A small multi-label audio tagger, trained from scratch: activation celu.
Rows from block 4 of a small multi-label audio tagger, named by matrix and row number. Rows with one number belong to one channel. Each number is 500 + 50 x the weight over its row's rms, rounded and kept within 0 to 999. All counts start at 0. Numbers have three digits each.
Before each channel's rows are labels from the 100 clips, of 14976, where the channel reaches its highest value: "responds to" is what is common among them; "loudest band" is the band of the loudest frequency at the time of the peak. Only what is clearly more common there than usual is listed. The data: short read English sentences (LibriTTS-R). In brackets: how many of the 100, against the usual share in percent.
# convs0: first width-9 conv (model.blocks.4.convs.0.weight, 160x160x9, each kernel summed), inputs 0-159
# convs1: second width-9 conv (model.blocks.4.convs.1.weight, 160x160x9, transposed, each kernel summed), outputs 0-159

responds to: the word "about" (47 vs 1.5)
loudest band: 500 to 1000 Hz (58 vs 6.2)
convs0.30:572470464469569503457455427495450435565453503571447438445518591500550478434483517464503420543494501449573521503434435528506398478465378406495399426472522533471464485540463556515502589507644550523559474480488542462496497449483477558485392493419453368441525483495502542518454429533469450493490450474449573468555522468470544531442513540492461505507452460538534519540577529486463525545496561518460402521465537406561397483412523486371523534503492436506483529529561490494506514528415419
convs1.30:510449525481436461503521479429462515485470546489493487521536578462536532450485438486418451528485495477556484475457610521534471517499474520540518504447504483499565474525509601489441514554475504458418453494518558519517572472561501533557480365494524546398492438464394544533473516475517462635439575525618485497612527512487534518544593536565482513502487515475527477572461495498538432545466608459489545410500539621477547538482444471470516384626393507502591569477460411468517472433479566

responds to: the word "never" (32 vs 1.3)
loudest band: 250 to 500 Hz (36 vs 11.3)
convs0.64:565511505543529596539505490587522472441487553482531490591527538524459477379538520489552361474481453480387513482469436439456494433479514377503431461447477487537571358478509419460473565467520531575435541517470547435555505446513473501502469387560504498521510445530454555441439544532508495409548518543506468535512551544485404461583446407567580543474487558451468540491566521513485473439572429516408504570478590518491495523513590470478522435599498505506466491459473458475493546487548528
convs1.64:580577551508466361535405459471496492480532522414496457514535507500444581553495497481521547461537549459555443540497495497637580486476479515503474527581461431486488439535463498497586509467463405605522502489545477476408537510549485521531388547484440446424503437457499619479513566479518482556507450427482451556511409532518438500519447566455500592494518455503408521548457487507528456584482535422478463521442318501424521513439511553547505461509497475476574500494507510566552450430504460

responds to: the word "do" (49 vs 4.2); the word "you" (39 vs 15); text has "what" (26 vs 5)
loudest band: 250 to 500 Hz (56 vs 11.3)
convs0.92:533406523416506490520502480539453546559468543414589446427503478514409429616579546469518482470460535542519476491462540483481509449493574411517440539554493538384417479512511480497406483485432499488453496479591486579537539583521488500502555446461498451513513507532539506478438482429476423464500546526511550462510553478477545447500524575526401409539502427537603470382544579581583541549412454537428528513514488494489510456563526543463407537380460514429460404483470507514466543525445492
convs1.92:409405424474442510512488550464527470494474564492476516350501468482497449566411582508434537449564531447522521491468485518452542452517516504487481499584432457458536496551480489393437544455405433473545441525449453503575512541474579477557491496558475502562508549463468448487538533369453470484398444492497435422465475495494478456564412529552517583601507527437492534540459497457491501500530496417517466538550525506463561525410408507529466602577507469439594557555485472507606423540463472

responds to: the word "i" (40 vs 18.3)
loudest band: 250 to 500 Hz (37 vs 11.3)
convs0.41:555420518392433526561514500591507424496505546499435436447514571476519479483472466494502478546488524499557534522434481466432455548377459465490365491507537449349556544491512503498452552447487433533476503451516564470469512532674471561565577468478525464442473542615477431502560494568469477507492384513476410509490472543503498467557461492467432604512495470479495518529451523591509501461377574541531463521522477486494476476428516537496527417424482501504596569542533536503464467524489545
convs1.41:445525472464423568415556441483428595444495521542404496417512558487471431533527528410541543487442556487503452462408549464499545539473523507468486514518480508493484511456496460453440448434512528584449466523613512559453410559430439483529512472509459509515413527494435452526461492461535462478543361518383537506475480498512492481478434457445462460454509528489428527489537494518494572471506541376506417519551504456524542384497438488592468471492505530412579570476521483452485491513390347

responds to: the word "was" (27 vs 9.9)
loudest band: 250 to 500 Hz (46 vs 11.3)
convs0.66:414461488495553480383525540443437503551387489467462483470471460505518519522500525484507424528511555512433487539479458614450388460472487549461515429483545486507502455557365426652522353505596511575411492444645537470568459534480434463471471557537517547495550443521491518485508456504492521482552554491508541503523505470613524498522481454582459559478459541445452560489499499542580486465606549513523493519486572463490508523491446514473482523426526589484519468445460457556478475590520449
convs1.66:486444434528446513553529476453504526510422526484499520432460493589512486520434475515534580485462474585492467485514437549423496607353543486462568499579454442506499521476337447468484440490473488470399459504443569465514541463513426506548385519535459482533407483454531503460461461435541556495644486491537489483502442444471389501420480420428468421546549471424542456464528544460498414454518506456435514510511503470556502495443495471378444464466510507519478546552564462462534489569517441

responds to: the word "the" (52 vs 25)
loudest band: 500 to 1000 Hz (33 vs 6.2)
convs0.9:435435503487487502451464529534461461424512529481383457454463488550508496513497464475511511504423498533501416478580513497452489522556430481463488501521488512528415495420468529513668459465428580431598494445457449481421506465545524509455523584603502423463521468424566462606459528427468551500593438480617504517530507506476516420472532620520520510444583517631471485434399565505475530546507475521496434499534547473479384544459489511497485525447570457525515478474437489450533475567443553
convs1.9:477452434505452495520513613527501404523473524476549498459535481467502401628435472538465502451518501530458523598613447512412552448494438525468528505572525363487410571418454480483486515468522486536555483588457505469459503421461497489466539557430434483505482588445508523463459404428452544463477417495524540515407516465451438502467478447531457443529489537423464464430425456558391419509467505445589483488506438528498377464470454492496438483500482478561482451473515500428499455518439422

responds to: the word "what" (35 vs 4.9); the word "was" (29 vs 9.9)
loudest band: 250 to 500 Hz (58 vs 11.3)
convs0.57:514508589519506489410428550589484482431530465445436540495487600488619478523473510559426408404524541481569577568563484548471529543476485493481495503520437530465476448510561456546502552495433513428530511426487656399487531489443542496458463414495485458509509542561453559444428495450487465471435434512457450415496502547454465498605496517491463498449459567475439494468497446546567544487425423514565455534395437595499458449513491486430509543399421492523451523460526461533518409523524467
convs1.57:489487592505502635494508481496531581507476567481451565559487522515506502412488571448532479373460518449537486468467464465496511571557457505467530408551461544449510425511566516540466569422570544479418488429464565492437492509435515497462496506521488520474502531468408680566507468412490483489478459655384482449554470558487511473534545495516432525569438531532559480542435460442506558502506475448521400445476518491482514541555561462480527461488471456508525491445513508509666474523543465

responds to: the word "they" (25 vs 3.6); the word "me" (25 vs 5.1)
loudest band: 250 to 500 Hz (40 vs 11.3)
convs0.42:509444536529504471519433430535542494480504558448485521499484507492386514500523464562555473499472518548478435486450494502510447502369457450433470568577430454363471495508450510399436521444481474495462470450513503482456465495474597545515399532515539518467486470526487483578428494474531528419651512600377497531580513472507515526532532444529480559499461466536490417457510658513553519521414514490485575506490463426557471572585463505505516430540485382499505480436501438468492589414496512
convs1.42:511503459544552513477464490550497432496483513479543482489540562517507485449471546602571484494525526579612536511481526552525465428511481401472470503528486518509493513446516526462551555445490439503541559391443460570528562532517424548412539490548563499594496540505466525443460456377444467390447521475506463411524365551474587367482520515606490538481533553509506477410453477543464548530558500475472389510574526516502567551511553480481410531539463482552481522525588581522451441589418501

responds to: the word "do" (29 vs 4.2)
loudest band: 250 to 500 Hz (33 vs 11.3)
convs0.23:477500504540458484424621504404523442566439463513504572436512500457432491627549516466439546492519512608509489575506496442467529447390543483487474487460511481574489423500622481485461476469471537476496478519492499554573439512366580420527489418516407522524508539401552528532485556517551492444522591493525457472441446491485480537546451399487518419491478486413462443604462393583383567522480491523435530441501577511515437475457508438590506513517513462511513511488513532471542488517463466
convs1.23:426452535497504498555472514491530497478514493584523516440511465484513506532497378540492441509467517480463493460499547467498521568466501485567464477475429475464396458540497483454415481416449601355493461473537425533479481474423517487536512481528424533448501562423510500508498430510556533524498471469499496467570478586502469485463485398504489429411448489537445600460452463433492449438432470470458512441504511488461548489398536432335467494541490479406517425461482424467452457457438312

responds to: the word "there" (29 vs 2.8); the word "was" (28 vs 9.9)
loudest band: 250 to 500 Hz (46 vs 11.3); 500 to 1000 Hz (25 vs 6.2)
convs0.38:480591512465515463468533413562569464565506492432497487523466474477413492509540443544535361649487489542476502486525520427486469461544515472528532449526514419515530426507422561527481593518556428478628482534480534568410500484502496483517444431465547496520560474497515438453469440492505459398475412394476545558537473562399488496427493416484449556477434564495421463442482499497429505514430531461564606448495530491504565458567462485427488583531417449472496515468488451518422517442445510
convs1.38:553455484468421462547535488505484475563448530530609550491507413421532541522550503380518492483490505488507491442538453467468471502538418475688523423546571492557475480419460469470519486537575525545456494527473521530660491512419526555517366456453512518556557443512482442457486468441511489456429550495482493501474370544453486477507569544527516514524493556487468562585530592541455506491466460517609545522509482530451612559507372492495486497566448466442501492510458451481485437543475476

responds to: the word "you" (42 vs 15); the word "did" (28 vs 2.4)
loudest band: 250 to 500 Hz (39 vs 11.3)
convs0.120:545464488513469485458516489496633474481541477538433542545585612476506488466516501467457458653509544451512373541418458523526491522457493452542499422491456520513451487508602605526465539496485480522369493516464414453465465480487486479515518460461478457470470569499532548472454583487533471402557386538449484483412552466580514531473561482511456454485491416502515483476525491506503472482428433547478481549484584356469569563511511443361471522517479576425483501496494524596563557474487507
convs1.120:474533501456494468535472494556514596524589468489565496454518473515458546569531418555524454566504546507481488418525492461498532432497553464612426491507593505429550539478528524562487482470453521527553370542555431492563542377500458527512499503563429552438548517549542472475491544483424482453497518534482481493529453506544574492572598530530569602456588473466589572457495419586510546502475553487549476492460405478472470469422439484502523562493525486432544475515576503473552491446559311

responds to: the word "do" (30 vs 4.2)
loudest band: 250 to 500 Hz (42 vs 11.3)
convs0.89:563542530447447527471598540571497513512449642390565473508468555548436452534535535496519489449427448484473395550483561497463549432491467515453516531500565485521506482498259452487502532445461565526481497456507526551533377407482517458519458513576466528388605432532452448597504415473474454452524582465444458445468562514469513480499487500523488521452539467465485514503586536477567532474481573478508523471560548456518435574461519500482515507434481467509499556484513468487463546545466551
convs1.89:536451513464528447481529427436439497522549546523436477509488454572567557465442436489568483491505477524503564526553494519440586509500542458551508558571514409596480517481349527503485494524488433572523443499490451455499341479557608466514521576366540487491517517536406566426474552535483453540542469501469526595549523510551473539405507480552426490517494455494502510409449557578475498453494492493527555586556467447539532512493409447425445601570460519505551524453555479466446545505423459

responds to: the word "what" (31 vs 4.9)
loudest band: 250 to 500 Hz (29 vs 11.3)
convs0.13:416509457496370507503424465485457444497486512521445460424490498466517478458514548587504436469464550431462404512505546497529449490500448470436570475505539551384567566532526464561501515507545577457458513498504547540561508571601524551511489513572323488566518446466453472520447574500460413509530415515413463579509523475487430530539501460503566424485518472393516432429489433531513490567516463446464482503521496504519475531618467511432590589460450564443448548540457468468493453460487408
convs1.13:566462516511511627491470454542500512500524539556524506472541508465499528484533509523492495551606510442496518528494475508489503517433461525477534558483525616433483491485516554492498505450553502475556577598602499440476528558530504460595597514504513484495509597567476460502445556512477425549593545472355399578490421525460518433573546478499549423616515579530508506468487471573554595491450567522560488492495490567482553522498516669496548476575441569410514430542493482554513484564506554

responds to: the word "nothing" (50 vs 1)
loudest band: 250 to 500 Hz (37 vs 11.3)
convs0.11:462404521447384492442529536486501535432417473425489396515524475484515521516469427567511461406471481615440576488508490418537490523411456499454461548477470537471449510498594475504492459471464508583442435452511545550421453529537552523423459458469531485503469557518535491493556482512497442444564543484447429457440521466497542519461497534519467486592556507484545542498526590549486590546465472466520547471566502377362592472551523524429537464439517447496643519474564437467510502491505382
convs1.11:413489434389388466528470512589534493497469490495475505470476504505519444469471519595505432356621550508510493499471585561465503483524446495447553484507491465497533456527588568522482470489500517478446479495560502501492475514503431563595521444472475497459477505519538393541497475468587464464401487509480350357464553489475482484497547477476476566469548511480491469466469472597496471576467554513478474603532561441536503463522562593642562453503556562543496533471532439551492422533495422

responds to: the word "all" (28 vs 3.5)
loudest band: 500 to 1000 Hz (37 vs 6.2)
convs0.135:454449460423496426551492499417467523409518499481533444467470489522483451480457483518451501436406552525465578537501529442412594531452489500414387447624492591489568521489473545491522462519510433539380504532430494642470563426545604508533453536548517482490531452407462485445435512424488438545521429572533536584507433492482499513549473518535563466457514504461437530490556502500493496504503435415451498500528566567519504469427529563439510467463503486535405496426477503486499564378448433
convs1.135:536482533532529460485524458507457447418473533459529462550485516491474443532463543488507485419458633491522619428471573495472567629543605514378526639622512573442442523544590517446486386569507493504568485454535510520489580507492494475472470505562552453445445495462484468542465481530408493448456506532528498535503442498571547464472436456498535505535496564447424548472487507421521456513431457479493470463482486483509508469488417535448474502452513490618474411419533548510529598399500462

responds to: the word "said" (34 vs 6.3)
loudest band: 4000 to 8000 Hz (31 vs 4.2)
convs0.108:419584511555550528428483406505537538581385535532552495449452469507522497400539450490514519604462462497483500524542565473446439459449557529398487375528549602387547508472449531416525538524521499485438465487499452474581516567563463479462506484449474516473546578532495542562496473483562611548462594504513456427457600506538431482521493540500480522512514432506528551552491541523486494608464475498525442518468476475474434559550514520359570392474444512476450512513484431411442491511512491
convs1.108:554536481675522512466541465597435520506451455476548467449460448506528449543496487487501529471508531377520462555547506530478469570490485464440399471601488420515535415526522562492509461614514535544469497559429492510471610599419472436501445430462484614509485508488517428538522521564441415523514451498496499542425505512437511550600599629494516513361540490448442447505517479459549488518525504459567458563545448509544436576530509493504505486526495477565506446535481527454448481492461529

responds to: the word "she" (55 vs 5.7)
loudest band: 2000 to 4000 Hz (33 vs 1.8)
convs0.131:535446448473442500440518623595584503512472543517511447371465511496418526429482530516541499471449496433586518538537495343491475548526511402576489516507452494481535486474576583441497534513456514474490464541479543497414516507418552461457401545541466504474511473526440502533552476511515450576503557560433471560536526439560526448391557449508503446506509463465475568578516476486434431534500517514533476426496547548501511595466520457405447354549549437481491435498493473523404475432532434
convs1.131:543499488491440491403515459499504507413417506534483450432430487537359501563466472491516467476451498520430446574488483495555358577553635423508570452486468534498451544539532468531468493577526499465402519493472453472517506537525498528501529428491522551597459456445437471602488447509493521556463485535546449462503464422461494538482499539321534426431489470435472584494484484435503481405461473618508551449505485516476527426493540460464542355451526537469503496452482493536480498524489550

responds to: the word "know" (48 vs 2.5); the word "you" (35 vs 15)
loudest band: 500 to 1000 Hz (27 vs 6.2)
convs0.79:485541484430521451479529505442556478535398439494539503492488477452556517598489536605494517483527544533543473462499464482483468478521491525440485417499425538556443492496489537490431475427559411376348532429557521526597577528458473445484501520585424421438524441573476432402518562516551463488440453486378478620516481492593414522502482580495500475487396508468603526455436476542512487486442542495475526557479487564478520477465545569514485447603406490481505472486448462503469510519517451
convs1.79:482500515480468491507532497482478438487466518487471477465522431543474597468535444555536542534502436543475496539641491492483401482544550386516553554423475569462550542523377452471500409536555458537468452633547477524597383443495433530531499489487554495517458496595586490479478499415490449494471551511475439463441449507503438479471468453346563460480538419493571567503497417462593467521559490511517509543539515400528533533466544445494444529557504462522587416488500502554519401500472516

responds to: the word "the" (59 vs 25)
loudest band: 250 to 500 Hz (30 vs 11.3)
convs0.0:521546457496568511476461485484507425519553461467559604375520546489485476556446415495506527465462517389479576565525493558454482413505486517507384437508457450504553433474462436559469532415596455532535507467592538376537492487518431476487555511501488468442509504506524457515438542497509525382482526448466453528479525612551492502525483470571508492509436539574533388442505498540491515546521533502461570507516568538551509432522428583503539490484410516479495402516451463471651580437413508
convs1.0:519553417460454536565367508551432400511488563457492513502468512584415526484469486482542597615479543480488441531449517539531496490420433519532495566547540581539494468465576506497492512448437486498460575570483443465531464573560562543459535554511559439527424478509458548419551456508480409491507449553434538520440485453505442431395531577479508486516476494466548413391487501413410465435386538508481489583542462517503478493475568541400539456493492446546481526402475542464461513563507546

responds to: the word "think" (25 vs 1.7)
loudest band: 250 to 500 Hz (41 vs 11.3)
convs0.128:409541522483477452506487407526543471577578472536495487424534519531601548631538486481545503483478549501449526563501483533465504428549512552490540448410494610483471462581437504523462463623525446595520416533516492552587503508553497497443509524450523582506480479531539452504416520527531556411439504388474416511455569413456532516490496386491454453498491507472470428491481432567421463408508531425531422563488528488535549478576595486574457475481461535448534566495511517456491460558407488
convs1.128:464415483590406521531550418584454526579465477500425517409570423561575567477503507504439474547400414479419503492543460500510521557535472521490499466468458498467585502533485459519573467482465531472527450534503476493543467469552520451423529487511512441444490539616445457448492498503507534393492489482496489495475493487415494576533402526507533504614454426558511387500482477456487554487443549421530463489521542586547536449459431498350508440512458529567540465494526427459467529459454358

responds to: the word "they" (26 vs 3.6)
loudest band: 250 to 500 Hz (33 vs 11.3)
convs0.35:495457494511601537467446393521433515530552554658567486469503497511567476478582518488459588508543557532489503491524470599459459502540531488593452484447544569488505450571470453380482558463453545495531474467514565527535403399484461523514554470438476507454590436387494584411444504449543586427445502503542538495544532530493487490539534544569455533536496533532400436525540450491549502552500501465363515464472487449537519493547424430445505543484441562506449441550539521495589461455477472
convs1.35:523521581421437509469455495413505521484438506448506483553525501454439456431598455555469486442522463540458541460467562497468493474509593547501574507558497418497562454513548509486483425496497442502530526515583522553559505524522454477607503458432476492410484492489452474493419491439536380537403500613568594542527487494451529477571587549447530511501419477515487481511405524478553469490384554537502444518523569499490576405462488435474355524488505453483442530416445466424545590565464482

responds to: the word "is" (33 vs 8.4)
loudest band: 250 to 500 Hz (45 vs 11.3)
convs0.110:487444511464453479496449478398458617536513564468411454598541535510470456483482580520540520496560555486502423489528478476505501452487495492465567542431501536440523450499465496479574384485510507492443497511490629520462519404555511522523467468491457535464509463469469533490471521551433467572668447498513572448432486469523405496597498394488545541422459538442548462485520439489501375519489509463449514494510522548482415515546534573502485572492434420449498495427480536463622573396445466
convs1.110:483496429546459515479482581473522557454434533540499481431539526456557436469520474481431537481470569498427524464502396550499483481536455533503468487507521480453520520467482521473539462396503446458398422443554528555613475389445588556488510479416479478485466453478499477467482475412464616411533441440489495456521547396546388586502416485437513515612496403481525424445561484496406484511581498522474451510500549500467542428536531454517404454531395511501495466413448431465453464540484470

responds to: the word "had" (30 vs 3.1)
loudest band: 500 to 1000 Hz (28 vs 6.2)
convs0.93:480524464630484446501481471423482443576510451449546494473493479468416462489525443511426420483536551418488461503458477554477495446418376467431584482456472590440551498486445595524539481525514430466502561518515537502561506546455492498479478491510500530485504495501487459473556507463425515460526421515563461424559548515636528478507523617497477596399439492473473599483463486544559427517558456592600476534520403389396491499526515465468426520530460473378524499454488556528478502501498541
convs1.93:456447512577540505474517446439572507478545489404532624490515444483438501580543483588544555465532501538501570514465430487578500484490412466444539441433524412553457481491478482491417585530469478468478491492448489514572489588484420521565508557508528519537538544498493513477548537552407619500480411586499577364472494541588472513453430519521535562531502441452568462393468406401529486459537552556453581402503481433477487493531502475478429489457490475468602538415509511523488493449497493

responds to: the word "very" (31 vs 1.7)
loudest band: 250 to 500 Hz (53 vs 11.3)
convs0.85:466467469532511472574473353566471480488512521442541469631496440511459504422558461593574515455536496468429451468518502494543491352441443537450492475513482525500501471580395454521608576560556534495473416442414518460531456490533500525436561473476506460474561521464548521344511421510573458529497506489560511458517508397500467494497557473505607481531515533512492476421530553487468468485541498542526450500461494485529555458487596592467521553493394452568418452484483427475563546511468471
convs1.85:473421487424552504501470556512501515489502532500521557598537510490541500520511532492536516390531435560461486494555554546514481562441503479605459489506548431521528486421448492551548555501604468521475487640588405514473544500472461428604543450500563509420473403540506519533485628458411522539500485491463514434509456545522453556492548496593431527529476627529458490442545485481627542570445538483461460474506446442541516427490449518534497488590470616499493498421412487535502523499484412

responds to: the word "all" (26 vs 3.5)
loudest band: 500 to 1000 Hz (31 vs 6.2)
convs0.155:453466508509529520633361486428501535565502557532524413571586514545411502459489540495534474586385467479568458475389514440421526425422490430498457560496521479526536448472420582431544462506531491471444486531444406571405478586416511568515401501469463531483534493472470481428487450457445536526469536486438485477456538514524539434409501621485509514585399470492535586483481548504528568500491454521525440577583486433489467479569506495476485504439499468550545536487484505515530528492460491
convs1.155:543561489557576443477445466525506589458511427464469471502491521487558459466541484433569507491504517534507469456517502514442557534551496373431484556496463532507502543426561504518510565479555419493501549415588463532527583518587533446517433529527576511580413424516509522481513356531444464485491467516590479445515454482627506525488543486444504465435419438513477529435541469486484409506488469529585521418460552559533541581478545571489491635482599512515513568506501491534448514427364510

responds to: the word "he" (39 vs 10.8)
loudest band: 250 to 500 Hz (34 vs 11.3); 4000 to 8000 Hz (28 vs 4.2)
convs0.115:508495490421550492525443522500478535514498349529545551520473502522498430495565581465403579459488530454534451525474484416496479395480481574554508537481484474600540550596459525563493516518477420539514517483528557455576546482509523516522444579490527476559553520419497484437548362430446455441528498452448518500492518511447514496610550522484373510480449423410535566529503442528642488575530519431435481492450524439453556501546493526422573484445542592495487427491513542471454441453484454
convs1.115:510531536566474473346520521486525520529524480510442524463528490403461472495509511496487467445465508422604528482582451557602590479515490599451461602515517434472525554445465563437465501596546491504459481395566576478517533568504440474427445455431532481457462460429488515529439490541489456528464398468460493421481537532564421503445477481551432489579388547517522542523546467447458528575440500455497443499427442442479459461485482549467496584378539474445446480533512532419510572444469453

responds to: the word "you" (36 vs 15)
loudest band: 500 to 1000 Hz (35 vs 6.2)
convs0.94:469484483633490609544410529580586512411528517550507539456494522432530467544509593448509446497449482516492542509399545523510518422518480490425491413481470516429490532505451450507466521423486487500512464494520633447444500535470500505394476559497499541495545503514461639489394421482543496579530609520555562460511533512547475486526481510601502484453509473413512487389479457508495594558480483534440466446534507434429474503560506437634510479484449450497438492513417456413469500492467453
convs1.94:541471487488511614488492453483489459450522527436399485522402515589445470404559438480542457486523460447616560458498447537553477484551451551591449525536498333558522567454478474520478502470443462430467535513520485501593449490469471513583514627522500486445466491582449514536485481419575512486508476390418528451506437503425510509520562612416422531521519520523491391466459544481540531526489495538509475494468529508464488456438454379472571501551479553479429486420522480471513454448483448

responds to: the word "be" (50 vs 4.6); the word "to" (42 vs 14.6)
loudest band: 250 to 500 Hz (36 vs 11.3)
convs0.154:535400438342486489471500471444522564485427555451378426524514585509491508503464578475603565515588440494482527480442492374432508470462490496550488497442598535431394510538438435505499469512495466498563476491446560512482514467624508516466489447473457536516498494520460523575403430611450495630538446479484427527455519525534478508484462513474504466562452657532489467436495400536446456550493506495504435520506504489561467560456469510507521532465487502500496539551447515459449487566473463
convs1.154:504545522468460484487475551412534538495470590540489503493471466503524425505516466559533389559518511514408513481506549500531595446564563455479464557524478491574551544544556497525518442508585485459490469578625542561507499488489584475472481494566561487461428458540430476438474539574402568454552461495513436484491501502543501543466411504529490460435510501497610447601487520531538464461506491576528502394471418562662490466485466610519515533449474520612551516461519536397516549541486387

responds to: the word "was" (43 vs 9.9)
loudest band: 250 to 500 Hz (50 vs 11.3)
convs0.136:532548529558523523553485526469498567452441438505478444503454522497470497507554505523441428584543521470489476533529492543439488500465415506492581522530544542487535454466250570571515426521482542452360526518463595507439461428537542516388599518552492549554515445524537492491514432431506445597447470491488465427443474468473576426518516395511471469501446554517550536508555513486407459492473512509525515533497459490548495482507479502379566502380475526501567547576477480493516487541508537
convs1.136:436497419444543521548473514288530450463468433542511432571472450516431455423453554466516499498403439484483389459509515469417521540524492402528455454515492490439466453534355478417568477457459460461489546505432487535498537536551482525447560501406515469517473421504486435491520397477524491513479396489463544499550522492564498483461499428431509483509427549407508454481461572432450462503509550470540512512540471475546499482537510528563610539446496490483537442459393459487445424510510556

responds to: the word "was" (28 vs 9.9)
loudest band: 250 to 500 Hz (30 vs 11.3)
convs0.1:470537469511481477492669489459495441550501427493525392522482526541467454558465465510468548380447422502431554498555495433614504477467488516549432544468560514444491507467578611515605507471512537545542475461496552461584561504529508444494381546419533556456599434468565487504490562464501485436556509497446473515506500546479357546533484438487527480473476405477522488437479463489408529375550478489465537508536544468478396504514526513547522499579479483508472454466452436514541568411456511
convs1.1:479454486467518509457543573493539463520496585512524453548582535500443504496502507620600529448508458593500571505535528508431443513462538549505482514528471508530433512557440529509537465478539506537487443408415474536491418452626504332567549469556531464484609522497498476479515524570576523524473491484474448495493420495507464527426513439465480457423533451548424458400498400445535488552494521575434490492529474513568418436494544572589559473463583500516387503518444487514472540382526441

responds to: the word "it" (33 vs 13); the word "is" (25 vs 8.4)
loudest band: 250 to 500 Hz (37 vs 11.3)
convs0.114:470530581528481481492539524552461412553422483484494470630484490364528553490487534434569535456467535506518497526564499422540493430473501416551474520489544550492606448475542542344535504531485366487512458428530306573496491484500497528475430428521474476553447498500480491532485485528444455477572444465498560539560613484555536536576534470480499474410451567520545564524533484559543458534494534526488447553492550467463505499448622477472584456490466445490515503471491518534431445533520504
convs1.114:506599404528475497531358468508477491498546480503476645519559430501573543564535496512615579471522514465471498433441512496563523498438517471520517480477546475516505544498505439506518597541385544485516508439479442522600485468551559546446453498565490470581647549554509481536574517499594550520549460477491409486536519548491548493508473564551430516568474495518519542512490500461486567517446603523442489368526513540556443494556417504498441515477590520396465436553470503510437502472456550

responds to: the word "you" (66 vs 15); the word "are" (31 vs 3.5)
loudest band: 250 to 500 Hz (41 vs 11.3)
convs0.4:506481620449508540425504570540538518522566501541536516507558521504492429493521422485519432593538514482444536475466510505480483512410521486502501443401550489515476510477406430523491483440586419454496498492539495588515494533442506517410401535482493555575556508460545573599460433503463486481556399412531552465440573486529495544503491521650534544488401471576503511403517485568563437592570482447477451439423556427500503549564482586532467430533500548470426524518543461449447499577512481
convs1.4:505479495431545541429511422560401438495486413533501425482453456460443467430503453689486533466543527501507461422548544530530424492454556553524536427459490399589472493515431485465563473552496497498469500511520494489461434496461586512444426441521477429536449511465435498441518457478506470471577481495465458503416451498485481458489548543446495567616473543527426526475517491476417472534479578497507490400451485424436479458440507473472570485521445468497430445467527581603489401484363497

responds to: the word "what" (27 vs 4.9)
loudest band: 250 to 500 Hz (30 vs 11.3)
convs0.49:462556492528534600500509515456417530525485490476475557512501486481483418416491514490568478419546527536539507511523476539497589444630565562526514524518405465497454510542480461539538544563469522480540565524481552474393490516547496451429473394385566574576492426531487469525516520487501463461509580528453477462489615469576348529528488505565445457397429469387535577452477382549560477481447499541541478520455462453473430469511487507465424483501555537482494490522446470471495549379480556
convs1.49:494477480554533495513414456492492431481469491528482469465540496573480428468524498609439491405517452516577505560484457386510534478503439588516465522425482538414519481495450574461583479457424552609369557507497469431456489479473434502505502525525427496496521472462532536462516459498591450517471526423516559504526524561534357516545527475476551483436562468378531472474462524482515495477467503505511500487457631490490592562524525472494553531454466499453429530549443503364467438412637506

responds to: the word "was" (32 vs 9.9)
loudest band: 250 to 500 Hz (42 vs 11.3)
convs0.5:532529465562441516550530514451483506491505580535522451558514467474429545525510564554518530561515504463462451504484540499503505521627385517538476446506467526563455471490538473619589437543565595447462508421507449476510550514592523520471507504468499467518585499539434467518439529500372428563508370481422444536490521494475376529423551466497490481505523492537535613375535414452534459442525511382554466471500485463477524506479545517596517510612495469491462563514465452531501569412505562
convs1.5:513490521420531534563497548507516490468466457461531506482554559533508508528437413534433504469573607552520472557448472534461543565468509559522542509437599579482416413504500502540463487292512528535524535513497513423484470478436447470493536474534447503563474501522612493498464517504538388533507511419435414514464493550518407416421503521445450477401475446479438478465495507532485539463518440690434538538481403426492481470461505485522493493518423472524460463469417483516518523445462527